Rows from block 15 of the audio encoder, named by matrix and row number. Rows with one number belong to one channel. Each number is 500 + 50 x the weight over its row's rms, rounded and kept within 0 to 999. All counts start at 0. Numbers have three digits each. After the name is the row's rms in percent of the matrix's.
# convs1: first pointwise conv (encoder.blocks.15.convs.1.weight, 128x128x1), inputs 0-127
# convs3: second pointwise conv (encoder.blocks.15.convs.3.weight, 128x128x1, transposed), outputs 0-127
convs1.3 107:461462508470534482335530452496499500499492454500513444551466469535462501511490503453511528503529590456499351483557459606531510499446506471482501506548482541501632563606508586521486467500495536515673512488509499585497516512547575423471500436498611485516464451504504520446544487537576384508510502533508515489496484460443501637492549521525382473534495500506477501436493439478447500580445
convs1.4 108:490513507438534495374422484507514620415465593477424480483350525539426475504505448550544498519454469573511513486499500511491498511496426420482484514476464480509490493399490521493498489458529558496397473485577491490448650415488514489450501678473457490491499500493500502468534533497459521503578452501495552491492500503525546533287521510479471459414508541481484495500497499500539496529570
convs1.5 105:523500478497457497494551499483509497496510538484461555549494481425478481480503538379613533595539445531376336461480484459522474463580515529541450494395504520495514437410432627500520573509549504484486480449442474418501562540577473555500519510524510497580416660507478502496504514487486467502501553404510496551560536445444390495516502543500561522540494497531525498500435376461518505487503
convs1.6 104:446360652501530501518483453521498493477511491502558497509498509493486490445531496439496389523571558588496502496575497512503539369559507480478476483525501528503427513507533412548359484518514506525527514536528489584427482488503550489404401544505501424503476438493492369585526511496546477500512487584481621508558540425507506542507566488500498508532500515502363542610465569540500508480496
convs1.7 099:480496534480500525530496594501496526507569511518415660482498543483477428518500506577502510500530495525470520500465500466612498491414529405462525505504500572427526485498499493505575449502534523478511597612526487328606510507598510510491489479499621500492448493509521497569486499496442466560594576615518548496500535496515470413491510563479590499591502538495381539478556473524442529456496
convs1.8 087:530529543520504520497504483471548574498483503495496471531499521500582461531575631537695503507502541551528516501358520566637536476484466464506558526480503515500508473476353504534489515510499499515444418466506435501532501514504432536481498497495443482504588575480577502358528512473458484498508546433496471488629457495455489454482615523608517500490513507505445502495441502551599553515509
convs1.9 089:501494460513505528545508507527470526512558490448493553335510518594575494436500483407467503492389496530520500413554503501501499533623394512485337513492507480502564434620487500501498415503526491537473492499501544356584464501470362544499487471530505492518489531515495599495563485455586464527566486575560483605505537507492501527521581492520485500465511521488498584459474500558499488453471
convs1.10 098:474492492497493480540503660433524512553510500464578472543533467491448495411365417551558516485478499452514448511557352447299503616600541556483582496457560523452502443557507552505500558495526474504451525500529499497500498499497462519493542509492507535484477503539454542419501574499562489544499454497601530474441501499478425484501497590543501502526423532492424523494523482548613478485511
convs1.11 106:462497506501495561467527560568448500490471437555571489486476364465449544494447499565532471529405409633539498501543357538511483502501500523501495499470559547505503471489475500665504421599521543479523561614561493500513406504492492470616535477452520418500579500539491493497581529505432437441490557423501518543487482500539534503580502513577472501535486495621501527499440485476504500505419
convs1.12 095:493512472497483502496508460488644563523517443490486524506497500467527512499501503511387527500487569526465509500495472693457468365511526575516492472534495506451532467431415507416501500473536545519405513404497494480572513486499512469512512495541505481634592604493510496532367519478514599506501495517519500572453476496362494559478533522502441619494579447525467506430568501503538513478517
convs1.14 096:481512415529438507406559503464579537477493578511509504495492518497518498398532525490571474477408499540482445451542514538469507606533442519494422522503477592512538460493502561513505475476490495570478500572483455408501398518415516499550517404448603378507466423572400580505449501496382515501498343535501500536480513496487528460566468489508491546500512496532504664483495513492439446533506
convs1.15 095:494500487522484574395500575511516501369500485500580529552506544545473737605470501500493560599501562504652470503531428428554566584572501527473457500460612499455525488453501510486480485488522561508517522503507516497501500447516500498464503501478490429500602520492462498514390540531497401530495552487462535454494468497448531454491507512518486561454461429546473500502485496508526570516395
convs1.16 099:470513513505502502597480505559479423492638387487490496640557500454479519500495471497523520503533454470542562523560404593527514532451451452563397561482423492484407602523454502420508474542483465492508518464588544503532415452502498515502505550418515494564494440491487446508639541500521514432500504465427496515378451531523571500529462418501431538576518499485492490438522398516554500505451
convs1.17 098:446447611502526659376516429497533527461512473499485492502458500480515496491601490498500455488497503552444442501479521371526541473512597477583572510383491514481459461512578536573449494393495534477515508508458468498477518460521644495576377518547519504566500459515522427536504552433402467500504555560489543582525507499500483478498369476439495472425527442510499517523513488461543449490495
convs1.20 100:477551514523470501537483495500505496512497531479517611485442454507490431543487490508529508395374311473413445398457429459549480515441499506410383490611482513518584518430496464433498532476486499470506497684448465609486492514447545499499467497546501513462538517402473504525472423552444536485498375538491501501427486502518525546507520521472515458498521511456472519545499452488535548452508
convs1.21 099:500589573495477503481489522422591500490414489473491497502530412575457473463518444491595492478342500523549469485501476519513517520488456500450513498549514527491568444501466551507532587434508483535508496499489529628500483510497553529479520503430523501555583617491522506502481501516496391427535464452561539498335499502536693482543527535537448466487462500509483475501499388519585472581483
convs1.22 103:502487403485526559486355485549502500498495500531487507494585382547493494479473495491467442485507499499548505520506461523493500466530497577535498478500500476506461571395415487482468427472561511492385456467568496541521576471481550538498427543451501534528597596510530544497518416503517493500448355498438490463529497500551598506484509554502600655557408536546495490500499345545512531493442
convs1.23 095:548497490545497499549526490549478501500502535501496553486590433484501556496614619472506491517512464522466455467464511373487503399496514517466458624518490475517565478532429458493517402422422501518504502487372511503481496338433506501517676500499479477469500480523451501492523513498510485605628421558533553505627505522502502463471500532498555423479513422500450470511478556504536498471496
convs1.25 097:497443636558379582500438506504520526508499516558431556480500484500486475551498478448507645496498499492482398410405519496499493502503493463498486551528503476500500511493515444480420447451427499480473438455450515512490391510506492547404497505523493497567560462498491516480410507505564504600424475430607534500420425362540459541493499545454501446413561479486464505508476375490416460458500
convs1.26 111:469526476493504437552508497504488468493480487501477480503499488579561510529496508636497474576492512481493506499494485382438512455523441473434538560496543523504509509493498554508474477409495563485480564555511481614500600503487467490595532513462460507395466620478536513520522435440504547453533493467550589542495615502513581356503401472583501570507422515555491579445537513332499570486510
convs1.27 108:402537474457529459579509494594526564502536550481496599472498513572500515495568521509501504520493500457546493388505493508480500505493476468538502577625499523497528623464497529515501489450557508505446460567534496553517654499500514556521568501411500459430489579590547531510500561526588534480413481568505520496449513624476464334527470453522540545557498640471518511495549524525456475532523
convs1.28 092:434420550505512594548490436612448507536500665494514503465502453496504515426509546504475579431465522504448461379446533431499473508507492588309505507526477369501488501530488395506497478474402482490512490529505593498530501528502424527488548492500489468509440541553500510410500496496548502518500458510513503503395501490554546471440508583455490325497523497493521469537498510527482501494508
convs1.29 097:474597540497544504538411494586476618482455534453500557482507520551504495500543497491425471500452432460540492477527430570547455572569473508535408641592495511487483346506500501486552483467507506487476572375527436467453491543503499535544503460480477478494445533500493374572529606511568507523572485445550478359608511438542463570441459543497519447468509471503533492459519505499485500490504
convs1.30 094:500448493496617504504506562485501519500444481500556386559484467495379497502508430493556454500466515573486572500516535447413516553444437484490497526475591472476498483412500565515491501586476504439294487472517505493488512599507370478589512452510540599500495479532397504502477495510464548499488499448503557488545496507413522493484614612499449491573498431553410499502539499503501492448499
convs1.31 098:508501496452485664502507496432500576500539423523533507438506418529476408509482484462498341491604481504494497489508481474464586405445508478595499399517503481494503549460566532494484582516511533500508489543511531494420502594572542470501455478496501535501501475544473456492516519422489563506498495500567410459499502485494502323495490641460527476475469544520520500501568391540598542517451
convs1.34 102:501511533581501498500493545503499513628506469413495500447529421642512501520526490505527506491431573462523499537487425470529511469456474521466509434590509478500478533488553425437446496376458486491518507559575500502528505524352576546547468562558510497532533490518565554532512502517533556504488499518520396339366468513477542519531447536596482510605472474452506509543541374524502447528500
convs1.35 101:405588521447498501493530569512495531497539507456448522503440516485482472532546667617577528500498445501499428369610510465500581499506475485488503580549424496468559500506528454450556504523483492503656465501492504474518537516527574549469512513445533548506413559540467510409493496475539477519498502481554517525439499629479452367507499489501529479499523511502632501574511557470418491562483
convs1.37 105:518581395507427372511481482444502544517399513427560489515492523520546524508488493567490592514415521476500373417491534507538446437508513476550502540495488488501616591452497512495508525500518526525522547418472524493531436435337517396469501560518524510376487484391551469503484474437558512499501493447635521499508451475493518539481525531452513489503529592477498521489494598418506551476473
convs1.38 092:539500473524546554481514487486498511480495545526494507480487495529629481479534480563501466477495517539491501501498507655503462483512446596508598508527552620509551515500431503500487507504438488548503717462500497324507374507468538517498548479453500587496500453571428525543555500450481456462439488518508474561502523500492469438507559508417470515501463512446459487489628556448407465530483
convs1.39 106:524504593531499470530538501497495484493552461497443608447437436488618517566483491439500433470509454534515525490517514515558445524537745501494519509453467460500493524556505500566529465434497500542556436492382518501438516552376532483561543418525511482487498439556434592531515429501428485496500539509529498498534518481511476579486470499509488482411466498464465450498499532446564663546509
convs1.40 095:542453296504501511448609401501567516491485496500580562488464502482534508527546386424434643548489498499501529503476448643506482489584476506535506545557479584521495580419496542498474493573508518528499545380518485516506516400585449520496498507495499573537515539499551575495594515529508507494518565492535441465494499519469542498486571502454509463492419434573453487503488518449473552511475
convs1.41 098:495508461506500590535399522503399498468566319581468531413494504495513501522490470472514503520493432491447542377440438622499560488503516472504469500487507497515532525615521535505495458500602460500416499526515475510500482603446501511597500502572499460484538489590498528482492458463589550592417519501473494475525483503549610552522479494499514518499512463555467501500405555412524621575465
convs1.42 099:498497502505506469544502505485512521494531585499422508599499553571481506500569485547449496430515539394553603495340541441610433500378510471504537508528529494500367463535570478589493519500501578501535508503468543412512497512471499547476487477343481500487502492518531530377535528353510478572472577524547504506491532561600499460500563529408488467499481498507520504461441525528490498507486
convs1.43 105:481481429507514591428529500526510494502398482515553524512447521361495541416516443508456510523612501500558497429482488622695467433516516492498561522463560545479448461496515504554511488519530480494462576443431422508500422492505474561523468495485557393505526489581472518401501565487514495483495506490503534448537575465559586493492458586490449483525534501468465473556496569546526619408518
convs1.44 108:466500535508501538426538493372495464535462525490481499429541515504497353506528528480510467447493446512588551504487592504462571632457509518547528477504540518370617500502496506462506528552573478520441508532496508473499364663498562532563558493530485508543503483498541457454500492444524466483500470469516506524540481490500496548491499482444313400494519495476499519497602473560484497545582
convs1.45 106:467484417498468414549463487512499503489429553467495498546546652483524467474517509592478613429457506500591495527494556593492498491498489703547601540564455496473427419394503495498512500497486529504521531482441472417492604482578498525485530507453471538515492514526453578530515516371481449551517521530496487584498500503577503541490514509423465501497590602500467488536426500480490479462530
convs1.46 108:256462485560487383496538498386542505491473509527544505556588513441509468502449423501421474520498569419493542494499504496563630404455536459492502495523518552495562498486487492566510478501479498507499565487458543516482418568500487633471505475516533496536500493570517602544519570499511651525486515598528499520496432500489477472500534438484551588502503503556491472473515467527499502500531
convs1.47 117:428269517468484409475499524494508502456593500554500458526482547433558451521631487510496474542499511487508500513572478534457493413552475499496423480513514458499483546396492500468358516523526495526499499493543498530500543558513521517471494502453527510521521498494613497500485510529500547509478493521437512502548494467588496514500580490482511496527514517636501497522412322482539475358495
convs1.48 101:467477502488475498551461455509436475511590514573492493508502487522284495483543544528550500521444500474588549439443500483501495493543501519499485499504539484523482472528502515484515575499495575545501439525354472481457614516498501437503469481531468497387524511519494571480514589497540500670615500485489558502490516550499583503547445499564409411540471490501505532416494528485581368483495
convs1.49 101:419553525488474503460510463473614476539450686434518494607500427539472483532551504484456517475469473552479511461529424452466532554498435553535555489526467554504365594451527516547526495577496475483489419637514547499491472488423509553449557496476444573470538497532503494499440466501491500501521487510534574597434440480635527459522511513496536468498420488501514500497391462494515525386545
convs1.50 104:440468509419489546484392556501459529500499508502469519496466512491387488513485496545497499499541540558509449498519543480512606434537363540409572460504490482500529531499517497506463457479469512434495417665702526458496636467536506503405464500518575512499430505568500514537499493471452421524433584505501455500456541450548494429412444498478399502504500500494457489555506438510468497492492
convs1.51 099:464443520512488565470597377526506552446423531466622611437548567496496593576494475361514428592492480562488380501522504509518550503485481508602509538487488499502527456477482495398526405497391562527537527491501456465618460498494490552494509519525438515512482539520480499409560492502490564492497538504578510390502585478516500478504437539373498460507524512502528499486497423497517465511525
convs1.52 096:501492502500502368559523455538532489448521529517510465485480507454482484476535518471503470457502560506497461499448519512553559511410495523560516502502494591577516428519511435492482576498500487556483132500526452481500495515481449518388496512529556496508572371528491534503495505474525502475502488513564503487505498461501501460475504524502492508503513544484502487514490581428509405494498
convs1.53 101:499497511525514527498542384505498599397501527468555521637505498436415476487575604457456560606445475620417498435507483417468475500481513478499504525551555454507500493476452489491373585497468466436496526411496508414479500377542498500451504370546479523474482504533512536381528560485554534516494454517494504486480502499499506406490507494477598475441521495465539503376537538510512483483516
convs1.54 097:481414484503542499421500478500527500500527489466519476497500437484472584385510484476495486480552496503418499507669483528484525554498502499503501466550481437475447514332519498498504564549512554529518611496369518494557500501492493545500385499526671495537516491465500611504577498422517499479528474515515474483518488500543534539516501464522563605499510538595445503596529418596512521493413
convs1.55 102:621497472499513511502460500481546498469489437521495492518499499589514501646520498538516476535518501496511516438438564464505440498580457494621428496482483494566499493515492519578450460507499662495559496496518576465451494551455506567490495487494477448490506571447527476480544490488452586449499504446470390495499448500503500494473494525464512480639467507451264481554485551460523459604458
convs1.58 090:501625559500320474432747513355557498500491564439464508530497491474501510500540431556471543486537492536531481500517500513447487536492494514506506526502486507501481508498496503517520456519507545494547507503417498528501471500504488511499439467397506508581527494584500576473610487435525445492387494503547542490493484494503499518602504585507536508497506494625499629498499500509466491487492
convs1.59 103:452425483596494521471530478498436568443508500520502574500442584500592459508483561558505449506473516509491442496515500465458552492535501478640578538502485459642554554495528535498418511502503496502540620500499536646486478521500507458485499509445513510464555432546566570344494514496449667557498460514514565480472510516516500486461473597446488510458442541496504455506541587547476575539498
convs1.60 091:531558502462464501548502500456485529482495471489492501596441523573498445502503553502502523503506501500556381499497448558511482463454516500627541563529645497448495595461460554324516611566516525503467493455551515464500509428503487575410493516494532376509411497500481499495529500501514492509506516407587486483518488456445499506399544444511576448483373423532473503497457492543578499587445
convs1.61 089:622482518462557498460502494493533434432493532494500526570490473506558547498492467525497498502378512502562525499513524588548541549477491487413469393500545500495423596552463494584514434485660443507502504650556499360510514423440431470502510460545525515473492450554504495563527510513508532426520447502552492506512433543591471390504483469502505477509558450501486498673477499500516508508477
convs1.63 095:466475486386469550479521485478561333528563481497415478548488490498498480502524523448481524495491510505404507461501512504405493508513447515554500501585497488497474612486565533511484517509566625528490494476502425450508494579489603489520437487565494536717504563481561543499481531582429487532419475496542417499564483483484437535500461515498507440505497533518501514485463523573436599498610
convs1.64 096:507509463463426511523479499478430528499570399497404500485501540566556482505555604557494479485507484495577442503487467516493418502554542518532530502590498450508557458494579407372460456522560499476496540497506527501428456500447529506568504501541426505500473576503417524507506504397474432589486540455582544558324503469553491548471592507503514498617445526504518433493483548513504593607546
convs1.66 105:466480472561511459453525487501483540478486544507498509499520542505444506532601498508495589590490489532472502528452443486441480521488406517501540468500562588516336548421513501499498534411504483500506511500478521503503488449501494482392427533419496399508526521505363501445500549492469466485560501431590530477473494479495481576454491443480501490513424497586542496493437359537554586703499
convs3.3 107:474494516529499539531559455439415477409550495494521500497527426514469468461451553534494496482504499490482758527505299529528480511496454491566541565529500467505487626510530500598551424518542533501501492458497521510464532512504569499513499522511490494557498519556521464489427438592495523432478478507438448510499421479504541441380490507472452621503555452498543453503488497493500492520439
convs3.4 111:511571384518504513431496588476406503502495499466558452559457486497512529616491462507478548503611480432551480518495467493498286503591500471539582506495519521549416507488472486501481517490473517531493460493404511498426560500496530450430494355500472501497519576498566502515512442554458524562521386582516418510503559497490462516352523512426504511499532482476456577452491513542500495495521
convs3.5 116:490481542511434516499478401567518430540549495496506512525512485501595502535466436392582545509495489512504507498512470495499457430536496470481461486456505568504617522465446555623599443490584510414543423500502506413340513433525476495513483471473427509507567493490560519430508530501545457537553556518524457499475556417515664397497558534492516537502401504445497478520537463499595500488573
convs3.6 104:427425584499487657499429499427520448504538660447556542580508510435500501530436550426486532494523515381516515503495599500499485563496492499499398497568502463506520421504433508480501493473548595617501505505503476462456552485501544500498503473568467388496551502542566470500504504495505573382436516527500499539561502585533496414497493499417505495495486579512363504514502501496503476456551
convs3.7 099:526458491593497486493501489398545500499427533520496523534511440602502485514528538506513540554503487498491520508489540524480550523444559515473487503532451427469509486601501487499492505500489512550470386500498500455411500572469552484461506480544631490503567585441504483496268500488478471518553485519493372499531529472596497574520426486465456427408504541520563541562477423524655511522485
convs3.8 092:551564539401521516500503527468473504497500495586521553497519493506500501479515421504469559483464507499494500491414510573513462437434585526508422481544499520510476517443408446492487498550527434475439491495552495500622473467503511700573398501484466483531361453517487498516547533484478645564494458462504504420624497500454512561448488481505518503497438494591508397555517436552503602500506
convs3.9 095:638493389588518470519499554481343602523500494429481569492517463490501500595481505535437501480481543591499536464388505491408518610469408501520558504489488450498503474497474435575493489473448532509611522480497495517504500500559503480526504518514526629476519399446481496489501552544515527478498532495548574498512444503435469442513530530439454477577413493495459558406502581503422594493501
convs3.10 093:499564500641504499498509462431516448431557512467500558530531520526493505528549536482412499573521496528502619436581450454388528449487358502453503488530564491487505476563548504528457532433504502537429499478492496469547498500419486502562503512513420506537523507522464491506507445587580508582509501552499469509470453501539420570580464548321499526499496471550646461471503501476370495469534
convs3.11 111:482578459461527520400504502475537598496493496476522497467542520372528516598620540497519504499509502543626494507497599500487429400495510725501505497492439548516504518492500468471499514518492531499473484493534543500537546502517502524504500502546620512490502491509383500495376512495456478511496558524412456507406595571496609507487465509509498505461619497498502534499486489523578514538443
convs3.12 096:488501502527498503508448531447482501516526503493496442374512475543462376579478494415479479555497564499498535497493500548529526509501493483459544488486558621506420504494493512499435415450407456501514475509525495587500462513471514551497495503448527517700598466474487389569497500404493501444511494492411598620472501518497611491593559611533416468523436467513477557459505543492499491505500
convs3.14 103:504515471651476538500500536481502567321514502443510574508500412478465448472457469502498442507501543509581373574501605560517537509499517483392500379533450506529522510543503503470481502437515496498510515310505509462482527481505498526532501502509429481488535442496538529478596514500531482516492365559497504498486577530499504458382627464510505461481498535559487578517500513515475507492500
convs3.15 099:511411489500454479442488526582459497504528567509381503501548500499459501532454493477566513488482427508509532512518501497506562433500491467533656499488498457500431502530486522485506473480456461525499483509551420443500420517498413500500509503250498501513556501512485499499479499532454488479367556535602498537499528507628500407567527495432465528529494432500503490502327506549500487459514
convs3.16 100:557466417546566427431496489487443476494449400527531477537447461501514570504557473506495602489501555611493501505525510531386448502485510534555505527535424649516467589452468533511481488500501469500472506500635502583395531489561520407513500485502578557544498501487454502640525491526425467539415529477502471549479504635499437520516579515400497572477499520471499490501496567504527497542574
convs3.17 111:441506489452488406484445496502519436520518468541478559461423500500466446688568458516631465631516500499532509499503529456489589524535502500493501566479623458503503510554520500496554504570494458500402413497489455437515504526502500463493454498500536508593504621514504532491499499462522578547467563513460504662520516544497499517481501416509378518460513433550500506462444443507502465398476
convs3.20 101:512503486501525486463459376535535508500509502505552506409528461525540498508469531518492500337522490500499420497497498453464391518467501538506662495454486495459558574459463373492499583475432499499466530495500618528464496473507529518522517488500578516478487483498426542493595397464416520657556496496504509413514500482501451497473490495611507460494469514501609443500516641472507533545497
convs3.21 096:458520497515493386500463507421463587491507499491530468512456488667449404520503516506477542481497497519493506500518643504582507419548470537510506507463571540497531509487517591486451481484488471499465528531487518504520527543470455500496469531458518498516500569491344436554461517439502498500495610424518351545442585442385514523498378572554464503497490529505477510471461511539502481597384
convs3.22 095:484397504571405537660502496478491500497573505504356497511502589488471506497481495491500404496507493559501634478484431498470469548473494488526498434561506546441523397470523500547546500504512556505445444519417518553490557532502500516358520499538517454498493501443457499506549467480510503453508496498486476597450356549488475380498500477625587579429506502500520407522517500472509520499541
convs3.23 087:490503501504463501404432497513417472632526498487451488513501504500481472520499495475554499500583530502490487500510419610497488534410471529502535572498471487466490497499487535559510432488527501547478424498526498536504436591496511370457490515418489520500509474521493445358525439498505371448428638498503546507625496509569527492579588500491503523561435508520450582454530494330507483492566
convs3.25 090:505363480521499497502496529448537487572479529477497395482549501494499592497541487426550430513500516551448499496495610487490542496516417499486559465505414488489494557618566475579479442514549503588601460496611417429608429583505504492449513499439535484456494499507499498511514502471498489500394484502473502455509480526616403593501497551504409520555504450645501455574496507460496506494564
convs3.26 116:513590493495503514412498504519448499354475500634573518504556497489459514506504452484525465518460483519491440520503472501490542266467449543535505465491548444505555537453510379454412532328391424507365553441468473476496509505465604497507564500517472498536490489496460493458429509517501525506496457550468459509487485500482528554468456474494479491444565515532574504481497553491503509500497
convs3.27 108:452506510615504604450455507504491521501452478595440427477482459465630415420522490501494435380491339597468542485476506467478469385513508462489513518497500502454502514498514529482512466541511468425483539519536434518480463326514450519467512500474506402457537485486499395448486431507440515500522456524503495557505502571511510545501379512488490556501468575616515494569457542501515506464474
convs3.28 089:533567508510498415504466467524409599505500504490630607432513620515500505598496562502534510459492455344660524468489484556479519494499524401498429418495500503520503476463478468465499597414516568544550525498430524523450499449502500568504501454602430584575501501509484575522506453496542528543538425503569485521518504497499494497497510444484552410482451500426487518457461418536510502500561
convs3.29 114:501468496480500529509463423434585501483441530462496513504502452501494550495526646492522430606454597514493428497493649417501523486441505502499523391384471491459500507477389498464506507498457517550454305504506516520500461504490486500503463492534518499447507473411508491481485515471614405504503500451510502480510512658510548509499501474472590502424543562574443498507550500486535564538520
convs3.30 093:481586508521443501500463507491470453446617495587460474554494500449513504480469473381530511448510564437476513500519510492630501500622499479536515468508494500526508483373450559606481508557425523486524499514496560500504489600479557527443498494501511512487527503501497481379418480515382456532542452530500394469504510520544589399498507541494490522544639491437470519483493426483493363452419
convs3.31 085:501494498517494497501444484474520491498497481502490516616528503562473494548497497531467592452510506507504501588548518481502500436500321554521504482494493522496504565464465500488505641497495518497427481508500635495491482508507527587666470476549449500499494496512562494505473572514494498497523549613532596374486508505437497525385495586484609529527512536517491527567610491498357521444478
convs3.34 106:523589452502407500481479500538490499548549508534450502491537518444552333462499513503484433494489447505509497522523350501492523518549453482481492410502473512495490494450499500486593495460498564521492479424416445515500470500600492474559654470488555556497541476498599499564427482525533507501470496436515573541533429551489515495456534591617488502684503524468488499536521586582478488452537
convs3.35 094:487458507502382496510507622442472491500514500460561486533454392663458478522487516501571496556508377523551508535521498506502498536479568509513442507574583501499497549491475538534547500581484545497483501486483495465437573513517489535504476482500511454560431642489566596459596366506495457463508512455482505471497499565564348479504502501490559569493392453568495488521553415553516504483506
convs3.37 117:495476514507495431542511505495461459542499458500497503431570500502379450591525488459568550495487499591501582609478505505458538481484504450532500492459477643526494486499435620500456384486519450519537506557394478515522552578543510561518606492486485489505560386486538584485449506469575514397455486489504353503489480476555494493434487535504459487496509515419494534553358466499520503439558
convs3.38 088:573509486511509465371570518591493609473495412416573501442470495414547502513544501514493499469503532448509441460478504519497504504473498522500487543568442499530514501495582495500533510545510506492425614519501489494465479532500545524499502471473486500476508466477415500500583673493408648499512508502518462486406500500506489446508499488500603521465480395438379506565587396499477519494632
convs3.39 110:510492492493497510510496510508550481520579496501495356506611546531526565442549445501505500521394380535500513478543499496477546522428586514450529500497484541487431419500443535488454478469560502526531357453411408529494492533500373532585510498549501497605469405495518502534485377504512539604523561625544459486505447462499500558481501497411513533525460521531503516570440476471434577528504
convs3.40 105:455518410549499500510467516526498575450486695434498500486521502501495503518480483485512500501503511472457462493418454505504417505598431518493542488424513549515580503495477488376427497593451544528495489502503467516589523422602489491498494501530485493474504607497577498557500503487569477535480508618486516521495496418469477432492548628510515493563495622463529516412392488500460516533365
convs3.41 099:502482476496586514505532435521418507494424517447473499518500409503544501598534533504501517430451524428410509458509465495533510399448452500627513400501497570458477530494509448533481603463353406569533526467492522534450484494556519479530590501476508502491503503503502503515515481589493497513491488375432499513503377429486495493629508507607548451502503547454649494496493557444500542501474
convs3.42 104:534535555522541478596500442456501490494499500517505528539418498457432555434500539469501539499499498497549603514522584493486452388542500473503450498479441526503486394502403471559433494511502579445499554574487594519528508491518475542514508513512484615466516500503494731516535490529490412517438480578498515505500498560496462547504480501503499500432503450442507497499543484713483581490467
convs3.43 104:490501374504467533503600504463515470495510485457500521522507432558564558505549488500550529500436536502502421479503512494501527517500634500505501499479555440468466619512472436503505503520458435444505470441496492494536525362561500555510415500496485497497516540498411544540524526502500488529386478527568548415491491460496403338604440431470584439485436552494498500354486492501505497612450
convs3.44 097:499578484499498497407508503581531601511515380499503471571507517551467466503496496461531507482476494475506489502533504503504512506500500462497413577488303496501493500514498485506470398490488489486500581501599426447533474442500480350501459501456429498488517453492505518422533546495483483491516509482499459424543499487518568519460644515525308412499468469595505505475500444498555431573563
convs3.45 111:509533590573523512485491483484480501353526495385441508539571508520447489480487494426471484512449466526555584495494504509487582507468569518581411494594505497504489431565590462553517468492534507488523500499498492511504490503513588502522499500602498503589501522470491526475431484605494472433496513482531578406500359553525500519493440551483537632480497573524523550567503515632505644443514
convs3.46 106:553484513500495406536512510493606489519481468416491487539488448512395470495462521498466548449524432491608471742499512472445407472480515487465504501557424499500530444505446487494532574436504509453501501466422507508461517480461447470495561509468457500399533495494499691381501499434517506600490503505526464500430573481499501505486511501564510518457517563506471448551483574542502510493431
convs3.47 111:495647499525472625500488516436660511523427498436501494499513505504496491482508488498500512577500488460435478490490499487482468538555507510494521525499548426475707499457515450493499443464497481531527457493430427464495482445501564504519448495503500505463517498493505414495440525430479496501541522498500550501499534474464640503521499509571618500516552523567481545499494400705463504568499
convs3.48 109:505521490519383481495465465545520412462500492451546587482674451501570479504446432533500494512484498499425591453550466497495499467481481551478492592497457439509530544546411439506496498502481524557500598474485442484508487518571502464585472522474540502484507450547341420498385548549471516546484515480393483540535568473494510482516676509464528484495529476494580411517431497484557466542514
convs3.49 111:503500543416510508516526455495519507502285504536511500521497532564472516410500487540485609516528547538467494488471503490526495493477553530512565511553411498506503453476462528493496392492477459524500527511485500507498500560495473418500515485498495512411499451554534519489483495500495466500382472480652439482480521587514504463492560469404349467483378413392405453500491590491569419508518
convs3.50 100:489503448496486499517551507589481500475589526445500524624652526410447493500507542504453568632509505509576470536500588431502512541511458494493501466479522525499531435493504474501455489589521583500507504500508377486487466493504494517429521507506472509540517499586487522615535464557484505501457505493452509541465511479594407451475583644522535522411491351529503499460467565455444499502391
convs3.51 103:517540404492425513503525576487521469500440529516499410453523497567478416521610513535359542533543519512443481516509462533437530575526497507514477506501531521460498561440491512458491456438509579501472361435404458554431406500502552491500565502622644503503509484487510504457441577499502474428612450496409526581520394480464546502502500507494502471569558421581482525476495455499501477468503
convs3.52 104:434501508378501520530512508512485555436513494500503496475502502503497496499556496457502537497412418497366500473479506531504501511511481454444443415488697487485430510501500336517500500505561501476591500542472480503510449524504530674623531513438453476526498524463555571505501523506503579502473448531664491477573471493468511500504489451495497557371463488520543500503449459476505470500505
convs3.53 104:500548475502381554518495510541551452464407511507513504457577503513450380504571476482477487432521515552514506499640657492502465479485495511581491537502501612500560479445482497504504476574488454491477457434601526542500500495432514470490515509538464509659495536390489530483458548491498464476537500505504500513374586461468496510558500468530418517447578532462503568504521476491597533479365
convs3.54 096:518381471438629450583500362562510563485514500523427513483499399518500514475509570450496416500475573578547545510465561502673506492577491482506561500509427572508526598472510552502485500523500617479436494502549521501509498514485472426430564456443625485515517531440531505476508493503501462474490511514465466485477495502538516500514576486495313500487520446486500489498521474438493517571463
convs3.55 105:477533518471498503501502494445502527533652468498499567512519508531508507517533473492484469495501498573502496500627496498388387458522498421526386515506408485498501562480470504498498498455563522499468356496463519498557507357490565549524493461455570605440505408499500526557499477433520483486474501532514476508550491495506552335550568441603506548575579543519457499501545403529505507423483
convs3.58 081:532487582515479499548450505509494499467474485486273510512504500498496558507500485566502505598399500500508574516507494496496494511486504497500505499501492481492492439515487473512517494493514493489501502539518497468514238504497470402487483746489373480504492478503497505508505494406504503478481518524538560500388485494522494501507453523492477500579500500496501432500510504529513503420505
convs3.59 100:516548443508483537518516514465449477491398482499480566495500503499507544562519579501616490532500447538589464521502559513392501534455342428613456465499512484502573616517454453500498502501499501486441505450450485564496503545497688542508510512502576502501495502500450665595566487506572546459480458502513526552499505443408499393515490460552556520471501568502545503471464500471510488482443
convs3.60 085:434504593471512495521523498500501505454498496446501590493629511533497533499479500500719428438479482408572477467494550526532485475428500549455520452485503526523594450517499500670476493544495542473477497490513560515541519483545576600510505499573488555490495494568473516521558483543503564500501505552482605424553419497428496504516650567571506491485497519464533533584502482464492489576494
convs3.61 091:488504503550501553459487611476482457476506480517464530527516509546489490480506516501511560504530486528524467457471496522554498323453502526535491502509502514506418491488453502563506435497508457364416522560450528439536575515405517502539511454445468538513492549504534500523458496499442435522400507541621566493402511471428408328431420493513553567543558495500475508498556564502339466530488
convs3.63 101:498521491502479409492500494490487461457488528488416525549520542515550504491552494522501435420481499451555418512587465559506490502529513445533402448330500457561465564501490498481505547518574502366371422475477546546517510501528602499480513514500528509522506471530521474519481530548526450447449414500510479386553461580477464585558516488500489470534409522500412571480410639536509404433501
convs3.64 108:503490461501503504517496417468487474507506534528484522539555476567497438551524500578615564531512498526451522471577484400413528504488500508576518562440478522505477502431417518498464487421498518524648500498433439492601496565592324471518457526502584564483502513489473445527435615515532522535470622382481532499485515505443497500509483484382543500611508503523448466502481499485476421519481
convs3.66 100:511257596492496333499493498493513479491496532500517512487512486538507405494508464508532488520502500515506498497508431508502549488501475562545494506504518485500407595588495399541514570550517528504495503500499506364493539593539522468496432501476539501584477568528502500633544469511495605502499502472514540468530504505500435518486528451499446510484432417508493446507593508490481357546518